From a checkpoint of a small self-supervised image encoder.
Training: normuon at rate 0.036, 13200 steps, batches of 512.
Rows from block 4, named by matrix and row number. Each number is 500 + 40 x the weight over its row's rms, rounded and kept within 0 to 999. All counts start at 0. Numbers have three digits each. After the name is the row's rms in percent of the matrix's.
# convs0: reduce pointwise conv (model.blocks.4.convs.0.weight, 192x384x1x1), inputs 128-255
convs0.61 104:553458562484554484530461481489506516582522495464497580534526544480468480453486449532477429540543538493451484541446507534463537432384513482531484539508469468525575475551446489457490501518474525504521558494494518567514474483575503491502491510477516567513440527436512454506472472492511521448463625535545525520540509516493496509475518489452594532507475530441531442488519504512488483487477
convs0.62 112:484526516450576512560428562501567503449480540552492468519514582478447584486492534536511459569477491487504528502591482519452482451539531596486463541464516489515487498490531566454530492389602475480459481469521518393472461498475415539479526546524562476576469480452486433436495509501467489507460530442548493484478459411521489477502561533466469510553538412511480476508479522449479481450474
convs0.63 096:483536480494448535462461505534525461482488526547506523479527508498463485519494470479490488466528514478505438499501533473399517531487523543543519538517559508527527589548432623541434524490488492590521444467539465490568447601493493457525551481513533469467483545524553449504568566413476515529493541500519513435504534443518461489442526497414470471431523452516515471509576516559502517464557
convs0.64 104:561451508494446448499455540498526475575500472479493491483441443481454398509470430525523444548539523448559513519439465496585434495448476459454454515494536537493485521471424463537543552522456508497505448517485472521462498477502548509489543555510433534471469479446535559534519501494543489542510556521454508492467536559499473507436521514448510524483518490492485489435449543528438486526450
convs0.65 107:525535553482527495509551517448550461522543465467523519541569505512509509525508501557507444479395561489572485492444482468470509532435475423473499438499582520543504490488491528517510430519510479543463508481568536558490445473469547474544531427524449487471543480530511447467477499518515537409443507469498553584602459517488543438433471519492565557479516480486540526522480609487496608469552
convs0.66 102:386450565545520479512582532451509506568543501490498454558486484489513502504531539467483474467501492484512576534526520585416472475489508487539477474472480483472496503463488510441552514487546499489491506498530446526465452507472519461496433514467459613484452535441480550496481466567498511488498506515491423518462487496490542531446533450428435473466482498487479492559497485411461539538542
convs0.67 110:577497535411504508494519479507495511459508447493512529569607535522451476508492458510492459528551526509471509551489475561460442513462448463538469434454490527579512525497548477487478473515507543452472484483480476514470531558490456459465524608640523507477592462544509473501537516482528493509562507524485493482539476533471539504509478477476534478449519516500469511553546480490462618486550
convs0.68 106:497517458535496538582493493583449494535545563458549507501460531543538540511484420397474500553444515469474520521513500484448543557496492524540514509451564497507464503458486552481482500490535547490468523629494531567484562457496565511439518443539445486543464518569550530535450566460460476502494516454473502506497511538539477481547496506470510535518484542512533473400553476460483487506471
convs0.69 100:495563505508492506509509471538522503513462470521502510551464524432581480520469543492510536557474523494508525508534498559463536544539533504541526528568557595497536488481610487432442447466474521526564561472423547557472502458452474524562390439515472511510549466518440534500412487447586503512518464542479523535536513489426550561510449473440545466449477504510504485471556531453459505533441
convs0.70 092:493462498519454550517526516510528503520527512505490574502464535546519576428450463515497493509514460504446594523576458488486462491450489519483504522540563523506470463448520514457475483552499487452561481558545504433494453520540533493540551410532498496477542513511472450524510486570540575474501584507573487463507543554473494476535510524520530469504405458503551495503519531532505453524471
convs0.71 102:530491465522479512481493496455515455521536474452536542512440420495467556507498529496519459463618481532538492463506547528531502494570444520513494411563507511528535479460552460432512601516491435408529525499486468501480551568460489430518548535515570446469514533506472471546494471534566496568496429518393524508647483442503454519526506506539566470446464549474520521494446478514449507495484
convs0.72 093:471493491564472492435529435551498513473475511499470528468471501424480465483453519513557505466438468533498420573551492521543528535559509508554514450533558501450449474501553473514533543541501504556565480615554425578511485466534519472494491526530561457470498455449524419496536528447486457506518521574507552500478526522559627509558470497507582507482427511460482539429508544480462486528542
convs0.73 177:518495469562466505560488460534563549532452510487499507465515345507474533520494456493425445479432514559503516479404510478521497465446461438515482514493476512380475484546516475566492505520485509491503486514516518519530541492497439464462477469483435496481513464441537484491498498535509445513492465507543507495489518520585512480570400540481436499482493536532453544446499464479538595518534
convs0.74 091:528498510468516488487521530468547566467510479516535535503497532441527479543528509570439522487492495577463503462521436451462453546482529517457525533494456527504486515458535556422454441535497551471464519620524535411500515490558567511473440549473452573530525504458497424457564522476493525438471506517493420556506394520470595568398472514491475472527495511459487555525512463495544495513487
convs0.75 100:549475448471522490505545526523514492485486451534520488520552499526442469510514488462554505552540446467496477510510455534457465528489528491465521505488552429509461466470435544462486527462493507454473461324504525532445517489463532559539521509503477461487477481506485409485444469432438466440426476587495497455538473501513519450454506512534453498444452515459497539473438544618512532469493
convs0.76 088:522482495454463519494493533519506566465510570566479433515515516601539505528470578437524507555500480501482399412558496441503550532506472518443490442457424508481531520475463531505467508533468518461558463467516514477554504546454571493503485494490476472486458492528504441506429476506489507530532471502526498546541473461458467562508436476474488523450495521491468482492517421463507568525527
convs0.77 098:571512478453487537489483485474455489483530527454455375449491510507493540508488466536495510497478492565485471444477454523512470528492513531487494469446455503524415524480485538506466511466455511447563534307596519472510513503473538480558448478461470563468501508459480481466494493540430515510488461453474561528480493475500412534463502538486494539492505506464526499509511584521525490428519
convs0.78 094:442595509494432499493527473498535525545507543423486418497505518514489493563487460508476498477507557503528459475559513544538457535488523515493528525411534526463558513492517467549517521555520446489540502533436443498471494439511517450453530432593448469464436438509493461446502499434509525563494497465451469464548525520505542384458475464485494508464540462546517607446470513486520505514519
convs0.79 094:540462578604581435477488518500437553476511468435519515386492480508460467480433553426489535465429540453502479521476472532554474458500439463520521467445482501463537550494484495518498520447514495599523548485509442500530586476564495475482494407492422501503478524514463527411498525460546440512464518513543491529425466535607469492630504528516489497527484499577501522531450467492474517508437
convs0.80 107:540501527469422540576430501502510495558488556517519541504450475512518560582564439528495498525523525493543522526469547529551464500511608529507505524621540536518513540522495463435573537529493533557503469389369533519465505458526436473581519416491525463495510507514528562493554481513471472497486476534511448525448422565471584520502575531446520541540446497487493536464493471516517493474497
convs0.81 087:537459488468413577498477532488469480558524484500530407547543467501610514476520482482521573486469489550493532576531519561511501523494495483488512494489586451457543426435506522504557460563497540462510502450527591459472511538481538512510499450569485480513515522483455511487541505501496495492526488480496552464487517514487540651490478468507525462584423470441513524488457521513522553549461
convs0.82 102:489489520475491475557444488581435473506499470486508460426508509525485453470446517479464539583486552577506478460524493504489489544529620488508441454471453519481576488559426478490501461525513526471444500423515512487484484464502496553592494473513527534506523506499675524417513468575528495502497469524463494488472446529471538418510554541484527534485544506525481491439459470553494460495448
convs0.83 093:509476539467496517486524555536481495564459525471493439551496526565556444541485515574476500473485502442437489535409502529433511477454533485530514530514447514566498551485508470486507492516512486512538430579513495580509522471433590481501439591576554422525484513523508541450503440516525532555469499505477526552532508493484506485408514521510581459514428484508470554500509484499484590516576
convs0.84 101:452541467377537463482485567526585499434520472527471559428466457497523542550454515492504487587470545442476545571552503522560485535470518452486490520454489480516493534498546488526512516457467507418583484444548473435519435537519517465483511548485486448463509525532463631433469504434574573482472512530553528529526436516523444505447458493547492502511493455528555476510494522485435513541529
convs0.85 089:499499496528543530450592514528451485517487468525474515555493618541458435463503508544551505500559507551457522552546470565542452502518545542506493528530487450495517444509481463446550514487552523496469500500491505503487492452508482539456510500450493482522551501507456568470530477451479477454535483578490593475534501501434568537491488591490520517525489525488473494536519539448469512549444
convs0.86 096:480553578500530514492472498488502469499559513545551408432469522536539512439482531495440564437507472475538424475485529437456509458493434587464492474488476543518530502495537544570576540501481454391411459493463463519472509513585609530539484442570505434479503536434509515451512482550444505504514523430478552501478461436536524404441538526491497525522469584487542511577493465450523467489516
convs0.87 099:446510455565504493479531521497515459442532542518540426479523533539536491570564496537464546532550504460544486497473496513528518554511566467538500488524460464528473527496502535528510502549473539526486519465495500514474547492510374451435473438447531520511458466505504500589473474541502492557461484487509480505498512517502525424529537528420462475461506520564486513534422580461493500508540
convs0.88 096:507488516470547440483532473503451450448551490525472463477490523517523542474531531510522500430538495505478504507536499494602573511511527474565492461462459528492497493536558565494501486475512539480508470518517541560438477492606566482597485443481551512494568537446510430517480493499468512465509566545428400535471493524463515525546479440435531470470504519529509471488580409450540452459481
convs0.89 091:516532553489466503517500503555506532493513450415544566463521555488515483510529495535490559428526485414492447538496452511519480509496511498463559543423490529554518519503450493452490451522470549485532501511547463499537427443522663523494470465513552500445529514537446521578457526470401471548454477470565474487498496443473532560519537508408536529537498532460603475512482432519464529529553
convs0.90 095:496553442495423463448459446456496531496499516475522611492530529499519503574432525505459497506576507497481521510494501483539492535459508488485486553464462497464398557498442499553480469510452427499605497667485489502473526472513425515546509469415444519535478493437587471523520481548454499505548500540440498521493464466467525538598536512447527487466464534480530518476504412549473401507493
convs0.91 088:513518488459517492417508553448531507475525554517518466499519528465542464538513519505434546499544502482501417535571482500487565512469508525582492554542511527488468482499519515483514454514560513530522467506409513530507571529559477548469565459474547509501472499480440515448548544480501473502525544536479491494493530459509536573449542520511408470499495467534529509480437490483454481521592
convs0.92 100:395472440488480583576473485484503460537474481510516568539437481501493526546482510434460497513506474505500473481477456513458479507501493466433477535482417500493494504437501526505477504442558523511555416605492508461518538509473488461450463489508425432482529506502491545529440493440472495578533474403426499540515552483522407520526551469497511479493583541543507447502502451585604518464523
convs0.93 098:533502580488491425458491468536504547444511516534492468425444495562430457515483435553505497425460450436516522495486437511520520556541442503440545441475479541574537463490466509520476479548497480494480524520483513472472521465444442499502544544546509520516502542553465489460505470451498444534531503542517489508413526584494450580445534436464569526552510523473501503540478513463522528478514
convs0.94 097:473510485575431515497512497463508476587474558521491453586460498441601509476547549473544550502554503494488531458563484492528494479506523547441453499595559468497522493518488461482523541562488486473522524483442435471556439501456470483519508547486497452504500533534511530448500545414514462522514444496476456488519482559497396498488435511507529487488521483491431527483439502472523471566497
convs0.95 095:424498418531562568567479469526475484454619506476427564451439506436450482524526548467488507435504515516456539486455543477432505545492597514519444503455614471476494548475455490549508475397518499455496479627470538453475549490574514520509469472388473526466481496501544525510508496518455485537480492537533449462486470510421410531521539526503523468530539470494537496465503488477504508514508
convs0.96 094:512510467564516500558559579403476445511538493482506524534586504495547444448526467517466579466511552478536465488558561496448553515505541548517527638515517483535551454504431500502487462546428534554407526524560459439519503425459496530566525546482557514508474536458475467546499548513452485460447526604567498517473483564524487511512401530583444558539560522506505585447497538522536462504460
convs0.97 089:478526526500527503424530542510446518538492524519522532413541386494480383480482483495495472430450534503516499456500496453481543503510554540532525471539558524505508467488465569465570504449513445488503545466540492556420557459460445534486525479517374551514531499555585496477569533481508523505510442496529522488499531482414416553531514517489482565494512551562583550509480450469511455532582
convs0.98 102:507528508490536500503461489537480495524432455496500558427522488437417512528453530473497488493506446451590405514515485453471476531466497465554478485510514465536488534464517455443482475473484549470527527424568498517545481482480469562527486474604515456446498484509489446453475538463439507516486524480508608483488471473497573514519508494467550449470473468506502493522530496561429493444478
convs0.99 099:504411456484455470538441539499507481472464496516562484444548513591542525494409373519497576617463504489523484481542512491552526548485447509509543512432531434535527503517463539532475527463506486474507491486443521548494560418567492508523513477478497533485523456492545499425533470510488548543521497486487559465532496494495496517527494499451520564463524512580497472454448463443446524497488
convs0.100 094:529510449505530537530451561534486403522453480477505516531466507497554473472480543464485542489502536503476497433446495397509487502523440534532478459550444506503453492461499481570515462482518531507550494476493495570516425474461529519502569472488529596517487463501556567508529537413584517580409471383481526530537456477396514493496542458519412470509569481520568473532446476443526513529474
convs0.101 100:558484478480508430495483547532551530479487459514449502461471504480486498485454471552410461592494499506441523468511520503513521488532475474531528496547504501447440457501497465585500531472551513514574508554592451510575460474438469547525523571501500439524558493499535529542539452520477489507463534557542478455536446470576517457485422505535497485535505435515446481529458436516473477453444
convs0.102 091:541548541543494528437490441512503484446507496455477509537453566459453481468485458478504511485462494484510540544469494492550513559439471538468522483562560530542493403494508461450438483643522511475487435430486482418480489467446524551458518549448522579531501518494536471480471467412469515524504494521450570501551508561522447527451437504481501464508562495504519523500485523507429483498504
convs0.103 091:472499447440538518524462518505437505470469540461520504545517564490506466501449506435475480486464448454486484461425470481570513465570515516523503534437519504511488423481455546502517512499470506475555476450454520554549531499453403559529540469427392471476445446510483505525568516476512572480548544506519467692547521496514490485504471420487488508472473433492505513549516495480524443510507
convs0.104 099:525415487507511520477518505470445518564505509501430551485455507467496496495426507507506463499456486525457510550512507551467463514471528533497508511559435480522507570578459497480486505566506476429476511427504556585543531530485516477460470480465408435513478486535467522473531447595494578471485499503507538542461475433535509438534518536469503464483581540454534454474573549551469501469532
convs0.105 097:448443475470540457547462476500482527559552528532453439611504498559518560515611411478499518455480509530465492528538506529465470543510524510489500487503446456487459597517507409517475510481480468464540527511345553546491499521425450448530489496490494566458512456481475478500461452552504529497490470503506431482469518546581444442360479517487421546511473440549546469568557489563519508499527
convs0.106 088:456491485495443501448441531508461498534499538424526530464530464521518500486525504490533529538519479482547580477565494439499522537466586481519500487442431480498478556509548502378538529489512570487536441499507529471579501518416456544502460562415467466500540482459435588538549478483489493483462474470500526507491555477454518521515505489510510466515565563457501541479549442478451473539530
convs0.107 094:555454520560492431423499475635521528556515524497484424466467465459551437473561394498499536528547504481536425467493456460535587503451566420461466519453514535471501480472532537480537505556539507579393490459431436523439519514538481447449476495550468502469513427553440473439497524475466487456494516518495501431510522460466533446529510495466517436500431503503481549522512467514481491552533
convs0.108 093:517509618497521480481536444477513547537497534428477343457473561469411430452477539457557472490482487557497526504487560521488435505530563547551507474420518496516463521512469447545485499449462557500418443541463540506492594487562570590499481532512536451522466496486473492502514489484573516453452462438530526459455490456424527509542451463510516525477487494466449420486532467477481510519470
convs0.109 097:431531487513539480448517516544522527452443489430463508490522571471442500509487461546503509495460468509548517506468486531546517560527477473524521517484414500456494506485461541571507578405459535583538464500554516490523463547468553469471527499453486572505489468523463426532553522563429477469488527445451494560484528441469479467491477499486566447476505563509502526471548469454541463463561
convs0.110 093:446432510490482520506514474540473460513572472555505529487521463454556438466454520477526476552498489512481509497539539530522527526485462477553526469488537478530506492466516523517473532486531517537482503581505485519556425485550530637481478560525479544541483526480530469542501553498449459470508479507513496527547544501530493459440496515473491513457464472504501565461479505464489532528513
convs0.111 096:472534515493530533514501461468521494544478466469498509470505553561568486450503514520519554467487553517471508451488491512458556464518516543464494489557486558473530497504507433487418504439562508485454538532551459488494415548574620517528433566552503534463510466522515520522513553553607499505494475455504489496567464480502508505497462528555467495462480558521536610495424510469518561519513
convs0.112 099:482516530469447463600472484508483564487454498555511441460479506470496503592400532439516477572458488500487520479496463530417535465495566542499518415446499567513509547538478491559468466459465422527491576446569480489495471487544520533501491554509554571604501544466545511507501464470518551452472455484474515514501514431482481500555468517462505504517528478474529577530488460606520483518502
convs0.113 096:544568462516475550490500491561604543486438443520503490581488458534541496467535520512449525492568485476440515471492504499504427414501563497458512467573431478492448616462535526503537517506501460472482500519498453467503560537442442508520472534510533502456443551530542450464502541464518476589583507410480439460428485544486455544556510500529478459543532530509517551445504492510479519511498
convs0.114 101:494457518579529486543473461539439580496452444554469481463552465523454473546445467492509486463531510484488515511520491522524482482473454494525445550479512461520542458428480456544599516546495511484453495435487488485484444589451455572487579466518476541485441506552443501560549517534458554498552538545517538522480555487525476471476506495518547487522496525520517480587440479475466562519480
convs0.115 092:538476473491510482468488518540500477477463456477519451477493603550478458508520530535467450472519433453492506463472553560552472451490501469568513512481444477501418473585472486515547509422461468459468450479457470494500493445542603479501484473457489442538555496475539499505462543554546554526543421540500491476440492526496461532457440483497528581455486488541512488550582473505473535489549
convs0.116 088:499503508450503559570496452488451555491533471511529529507462572557537493450462493492537500441480579543458459547547503552487456427523473552524467484421508471468565404491547482496479439509481436478439521405439569537491490439475452466551465495493463511509473467459463498541514438517437613488481530587483499541536498491489462546555422514516536459507555515426508473485524555570479502539494
convs0.117 098:509436532513496474505536468517543422532481543506508559455534506463551440504468496494494492503487478538520505566488464597469478471454432499579548419533504561446592390485471483476480531580481446526490438532468554533480457434480489499517507530510470522463494474444512496470451476506451502449471519537468558551541482488474472476485471532512487495487539499518453515498538573500512496480497
convs0.118 096:516463495523437533437522489486537404499508520493476473514395502555430457551490521507510473472509458497506512536500503471436608536485468480483463485424479409526492507538516525460490509441456446533497532363434498491538443518466454491504538518503456521485529512474441531445536556455499524490548523505463466420501489590514455522464508535515491552506462509573503503565498497468507473473454
convs0.119 100:470524551425490511531508445504487448470502497427423477523500515431518495471517551488492429422555486608482526498474559559519546440438554492474425530480514543514514538461521497477541490531427511520503480547569454444561558476507536538519499516521500544494492494493509534475471568502497438503476561545542463463548455483532445482558503556533486488550483509535446540534515509530464508474487
convs0.120 096:441441488462494502419497556527453482459470471530536533440488588486489454462494528493539470490508499488494474562499556625564472488468521491481527470473469507513524477469469489423469506570469498498592538485501468496447468524530526496468487562479528500475426497452524467519415536470429517521457472430516489579542493568540429535469488480461542508502504533553569505440491542564516606517563
convs0.121 103:492488520508469535526491510482501430420483500540496470549466507452528488489463504550556552500472538536449577468465510511496496506522544464521553498508487523511502465500497505514461446484475498504526463503468608543518519443543472525484549501509488656505520464456388523512411478502482529500506562519452475544580495525482477452437453496593493456537478489469513569512482545493544473491553
convs0.122 101:478562431456543510469462394481438505506503497506449501521525546514521466485437457473546500457517477442512423564524485500480497496578510480508571471456499434535470486492518492491491521455492523545518495482514489517503484551457426522516464490462623565535519499525577423457468496502430544451545489537522563524424517472538490575498514559436496466604523496474473534504481437575514510489431
convs0.123 111:450515435579476475548463539461546494444517437506498456478523484460474562503455508500499562477519479525505487485467563499522560475499483513463591503546521494510495486477468517535543521482539504432469483542454466443493432547512434468529421484513520489509495461501543514463455475555571585518542519424529482490449555449459463518454414502500531493484479529505527491497544553448514496472570
convs0.124 117:507518453531512495576493517457424512453453482551594497514441473514507588498497476568567496449495511459489491515480482440554478467527503466546493480550495496535482515489476450538524524490527402513558516465528532543508487443548497542412471452511479477525580482485531513561549489432504484480476531422462494512503579588590505525536510528550470499524498518440517511482497488545500470489479
convs0.125 100:464473448495504555620394510526590441480423529548551490550427460530459504492496481511485527539492482492490500536485462481489486465482519503524511531475478560460541444559519518498483527411491529536452432467467503516487497647469482455508491513457508537544531556493591457504434499514517460474471514467500503499489516455541572485506533460559490481556497495526506547409521473505505473470560
convs0.126 094:502458462475461540470515529454436515536553507490477432504458511464502458498486513575480506462503469424580485412461488466552536488497490497447490516562418488486461541486510518516509532492496491504514549494492506517472531585505525446492513511493531542500470522517532400550525508537490540540543441435506468530447489421467480511457511497516504527459501545528509570485446511511456546552523
convs0.127 099:520495558501459447414516549439502530470552471443450481587390537526495488478512460478556539497557507458527441638486428564466519484527472469467529622505542442496506533479539508472548603538511510524456532495454521463462505461539488517505521516433487409536480493499465551437556455478505452500522522517452429450458453572536536544512528514484499438498483474477489580595472486527474444494510
convs0.128 094:615507496567524544536497499505519402501532516512549495521469529587485460487491519570437494516521457458548501487561468490522459435484544469466530507527532482463555510533532456428464468517507534501527483400462486424517464499497646456469466500585572555479501555494490448519513499503511500499551520476473471433456484460496460495467556503477478557537407509503418432498545519442620529467535
convs0.129 100:527507536432547487510476555517496484465487599507494509480482493433457473502477506594514553409514500528493536497551508534531502463510444509459470518520534517436509433451515493492547557512532526567513490425543452472480520510502467487474577459462546406519509511485429469475524488470490479486564476481533546545504527487516468455537527488509496533448513558524447494458513488475527514481542
convs0.130 127:499456532531455525549413471545475487527493507543455510480518395501499602511532432519443456476485510515471534529449492516509537552462457434482479520513488513411537500512524501494406486538536537497497446509521511567489508513489474544530523517478450589501514464495513432502504545544479434561498478578481449502493468510500505468475441507487444534501523559554519503485406519542570519475460
convs0.131 101:466436478424533476474547499463511534527419624554531475511551508461522484507505507489518587530496506519467494494473456474562488498476458514490496486451495480531507484478465530526467518542508514476422490421602518547506496483448585510540501534523589508532484513543494439513507532485507506478490408496501428509454552466506492483563474441443498452549564476503480442474469545502495486426464
convs0.132 101:431499464439541508482558498512429556476451540476538566513511563503511425493470457520544484542575522499498526528545475466517446553535525489522526505542527477556519477458575419549486481507511573446501462509435481489515423487496463571478468572519609403499553536449442507464534542507418442479518498552477494447464539536475517560516570452572436457457494472482497465517443483494452554578452
convs0.133 096:517480503543479549460553489482493428514547515484566451492496521454438575538497547476537490465525539500508618505499482561518480496483434502505459461524607507486465446520480525506474517453541526534514557456549521531557501546489507549489523465422575464525546449581538571460462485434495498455500492584568489467531434589472441547516521503512416485552490540469470573527456454507483435458444
convs0.134 109:512543500485458505566458473433540472452553513520527492558482520500493483501524486549485439528501473492483484488424511468507574568512492475493478539513488501487549569473525514423473454503530539516503600441445455510527556455508472500513492483508528566488530499528545613502499505453497486495453467520464476462511539531528513453592508518480506595479459514551532474500412476411551521542416
convs0.135 098:504458509499529518481523508514556537472501483523481464473444537453461535563480497528486465533585469511491524517516476601470361532536509568501526531509538497472580548466534511501508495452504521530482521477439511511476517489520538527484539496534438458514463485564519541416480470513483474524446470420496484475494496447494446483455528512512539526499476493516512458525552543459496499505526
convs0.136 086:482513527418532501517504460471498598472551503455535489416488419472456568551437465435498496430457493464541501536479489431468515483510486570512465504548432498488502512424503510520538497495481431483532502662474533445458507513561480546508531444520439594490542550518496453518510391527554505502498515549479443495446491461444549519547548532537477552571515518452473454499505482565532442456523
convs0.137 097:497516437471499549481512477436566493495555547502438556562491473599471490466497542538497564503427530406506528518519512589558474487478500582502540497610552475474508486506451469511473499538561520520458530534536513522585452488518430498474511481501542480516514497495519456566593486495525506508484415531503489478509460568473538507459586490475495454492417438482526511509456459529493487493430
convs0.138 101:564494591458441474470585546401538556518510452508467549451575515481460451536522487477566549513469503518541524519526469463496547532464457540495534559487483524459500473456523500460510479495518482461478504521469529469456511491545533476507522527541469451474438489555433509500550565466561533543498511433534512498491565507546505512501419547511532550543523510551481418474440581567489507529479
convs0.139 100:535520543524502509516524511499479483483467475557576539509489533581511551494569496509489544503450459476425509513604526532520475469529414555491480420400541444511539516493518483474497479474451483494461489579478484541544476501523497552488549505528504523542475495507484528566476536512538560559559535567454513525475474480560486451552488508540416515460425490540560440456512506419534448477409
convs0.140 097:490544531447513526447498521532480460547426522525484475506685529501598459491482492479499511449468553455482501511491479484479472458503463551505496508481564470462465435509443410472527507531488496496418480508453459533483505474502518415514466500536573475486567462502501543501502484464509463497571415461426447573575462565527500508460457485481509502568588446513460517555470511424529510516484
convs0.141 137:578553512509502481503476457484540564534497565512489445474496422537461502533500499447482464464503515570553490536488516459594546440488558503510566547447491505455515505524505537513472522491538569511468486509531465431508526502507491440508429535449560467498499460515517508421488525526484490479528500403543451448492502471523458464502398509524506526472495582574470430487456507448624510520571
convs0.142 099:523507487474518480549559463517460538452529516497517455522546424515432514476497498474544390534506562534501484470497504540497480521569442520498466539458530435521498446534493508529583435410479531532479552508479464465478530474537501474425545492496620477473419528556553522530524482496464509523430568517523454469531538376514440427530505498498440493463497477465471519504526531568461456492507
convs0.143 102:566488443447431555464557545440498515466515570525542468502496514513477494558512506527508528555446453538505517522520510511514503482391518528455525439415559507507516416518620489486491489537496472555527431487417481511472592512512480483498504639503491487491558478600495485459520439457492483460521478514438491462531525502519505536573524563473518495474551462521456483537542468462462412508511
convs0.144 102:500449503424421487493502468507507461479485512594528468495496410477531473518470534593464541518586472503491485504464529458486528509606512500479468463555387454509504541400473480522481543521509464551504521493537494497466477505484535526445493486476558518519482467524497518527584486519468517602488582480535499444446455473470482508557503538477443486532505465530544481533500481468511636465644
convs0.145 112:531448496582569504471523599428473500501526488535520492494528518527438527516567477507575507450568600469532535483556509470482449447395464496594513595506484444549503514502485458482437475490531493516527540530499455466501426471526513479524417524506459457498538410482478454551484496607482511442473541480573572433480480446521522508503483496556502506514476498479530472483509500466512475510362
convs0.146 093:556496560498511531572540494525482540488484456449484444525508491485522499553585539460489507494499457447460517557493521554540502425429476431539520481437511455575499515478503505484582472505456486493450525487479476411537569459542538493552547480544488530419563533482476521462596494485449525485435507550469464493533468452526508498484483495508537504423497544508468472595507478526474535453560
convs0.147 113:546512474516497497463521434510416429463503494550587515550431467481532437489552429476509541632498501475487500503451459371478486528449486539438506513503530502493447505550475567474423537490523503522504522479514481545570476445531562508547409507516549552475490442558526473505542615531533513526512521491429535468531484575456491514491560441418523466517502472480471522504479499481531483469488
convs0.148 104:516482503582446445482498492522514541513488484497533489513484476432527495495488504489462451516614522521498513494534519462433482495552501422523379406531612551511484563547509442491510482521496515485507496494493460507444455567490514501443540513544511455502473547511530494497489541518536520496432675520485472523510498548474543510454545492510632575505567517528528535397545461523526493471484
convs0.149 098:500494491568504411482549447496472463491494438521531495527504515605522524457533548565483549509500486550471530547487446523503466482566513508506476459506501519489503531466489478523591542517509480476482524472460482511530435489530495463512547455494459522476485480477482469526503438554493453443458404533521503565497500544606638426526481509522410463490526469456500468447508517577552474510480
convs0.150 109:469462546485561527537492477524503443490490405487452488406524454458522459487519494561447519500512531522448456468497486431530524480487467428426463576500599511462517505470461524470522477530551477496491511494643508497479493522462532546499508615430424453514453578594545471484495579497539523501502475484491546526578485536507483503464531450510530538504450513534504463529439526517490483505592
convs0.151 097:474513465444528495506450474500415550448457563430525506494456579458485429468445525514480484494488579542474577522472514528530489500524508510513462471487421456461432463487512463557504437464515440507487482500505471515555504537504499496392571500524566484569544560557506523517442505468468499533462526462522509518406565492474491443472490500511608512499493511455494490568510474494466497512522
convs0.152 112:496499529520546512510502521403491525504479510517445514464472414511475550494535451515545445538552589506505521487408461454481440528423482524478547503501489468503516516460481471459493547562507506463506494477540494523522475490532486494438513485510550455480440462495493452483620522509473506471471555487452470463497502481512512548500541494531514527547511538511450474582429518472505518500482
convs0.153 108:504509580489497507474467430538535423519519535512506494501454560497459452497541494577567548503531495421505485533509452438489519463431481454461443516485570528498489463550543500581450445598482509485509574466539445513483532502503498530567426461514552425514466554464506527459566535461505457442487446502515489543579501546511510577552448487519548473526442473495528488495520459498519528470448
convs0.154 103:478507493523445487516492502461507527475568483524549455591510509435513502529536560473501454464467441496492483546589519530453516549503519452600599399461495507543509457500505462497449468469494477533486591565472491485488484507601521503451497455542502492454480495466513534520479528467513487335503421515517497529528513490491487517481470480467484543551496464509465486552490467492478453521506
convs0.155 109:487461472460473494504538440429475545498534488499427458510426489509476473511491513497585557569530551581496508552521517461477526470584534467485422486449346513485487475475576486489524552499482503493515484543480504500484523428485510515498501600515564451537512511539473511472544504496480490533528532484522466508470534512531522498555514506497491451528479523496486468415518490491478499552568
convs0.156 109:524556516478468494460535544573454431497492547505486514503524571593523492497498499514525430498479465484509468465519477614469495502591521515530549442467455441549536482556502531471483476466475465499536531494481501490494453527531445501526484576483464495423510486495491437538443536424513475481446544516515446632621546499491481469479520482512504487464557467504539539503490475512431532518549
convs0.157 112:438495515506454466462582445513452444506581494586457479483536468480525427468468512532541508504572529461470489475528444596543486493487485459543410494481610464506514499530477452476552490485466584522510529528453549564476451462513473525403449539513502513520403458509488471512497502493526481510545423439520490528522464484537515497496548460457569457515462479480512517466542578520544536595574
convs0.158 109:474537491473474425450556454538492605471476435509487525489494504571517464475484503434492493481494478513482510487541547509508535464536534475470421559494534521470479569534475489543574520595452452521478493510468520517513490498398506449496560483456384514466428497516538494591566505498539532539452485534533531460462489528534517491477548469482626511503512481477469459492475613479472452526441
convs0.159 112:561469525451494497430505486510476450488472459533473572426508502496559480502530502523520549515484473470501523488448514427518531498531530477582473497436535466508480472560551496471504567553491473509506529537472498542539556486497477501497630639588629489533572474557493489472542484453564510557438430480569480530416499499474483548542480475408551516517559477489504513506512502467556640497702
convs0.160 113:546489534539509439417441431528504515445517484508509589485504500521568465507454510493507500543528516505517540512486497466533477493552484494535515544502498538557518530458486510495511596573421442565521528444477530530475515555517537461440472466522507409491494493502527457520495483406471534610553571532449493541447513484462473453507508545518391427534468472469523536515500528516526502528518
convs0.161 099:433502521431481569544532464518443544542457470471538492486516541527571428499521499523507458540544450483519566489556505496450508506518559493516483489463462472515430559475486506502516480508513533502491485515458457479469459547474532487493455427460541445540474536512565543572497508501490512458510535532505495543551520460497456516435481473537408495447540486525455563468528482519470510472422
convs0.162 109:494478482512508584496551436480496545521442501467463558479498480466498493470479503493502495423560552529462491550456508545519516466512507545508467492495536522570541443519510458520515460521489540491521511482534485440472583503496459516532532550482601461469494522476449495468514444461520475614502519559537526500498554485500465491469437517514428468476482520540497478538524488591480401434467
convs0.163 108:484552517600523471430529461599531493478457432453591492530517548474452435527498503531514571466561543493505537527473536566495479513555538427434463528522565454518475464539480514518521551450510471518534494471464520471508539490470484463513530486465506472511522463527548507488467461548484480544548533485458525434439491447538566496529538488522487433471468441493511513517556479484503473484468
convs0.164 097:383451518501472523499427490405441569516522503493521456446507489467515468522537488548545473498585451532502436535547486491485465494479486473527556453470504531505494452522501554469512493540480456477500497520440540528451507564503542536473526404517529584463453504498425492553513461544484477440401619520482493496555536489519522453480500540547444582486498505509494466543472507478492497520506
convs0.165 107:613501500505435498541563507491470488498512482463516476594450476448476610491543510454450432526407500499512505508486514476472497497539483461500502513464468505509472445498494498480434467485546491495454488481541458567503574542475455553446527468471440546595478453491469516585459526466511527567548601515475456472478560517454559490524430435549501514484524442548488416500477479466445503403432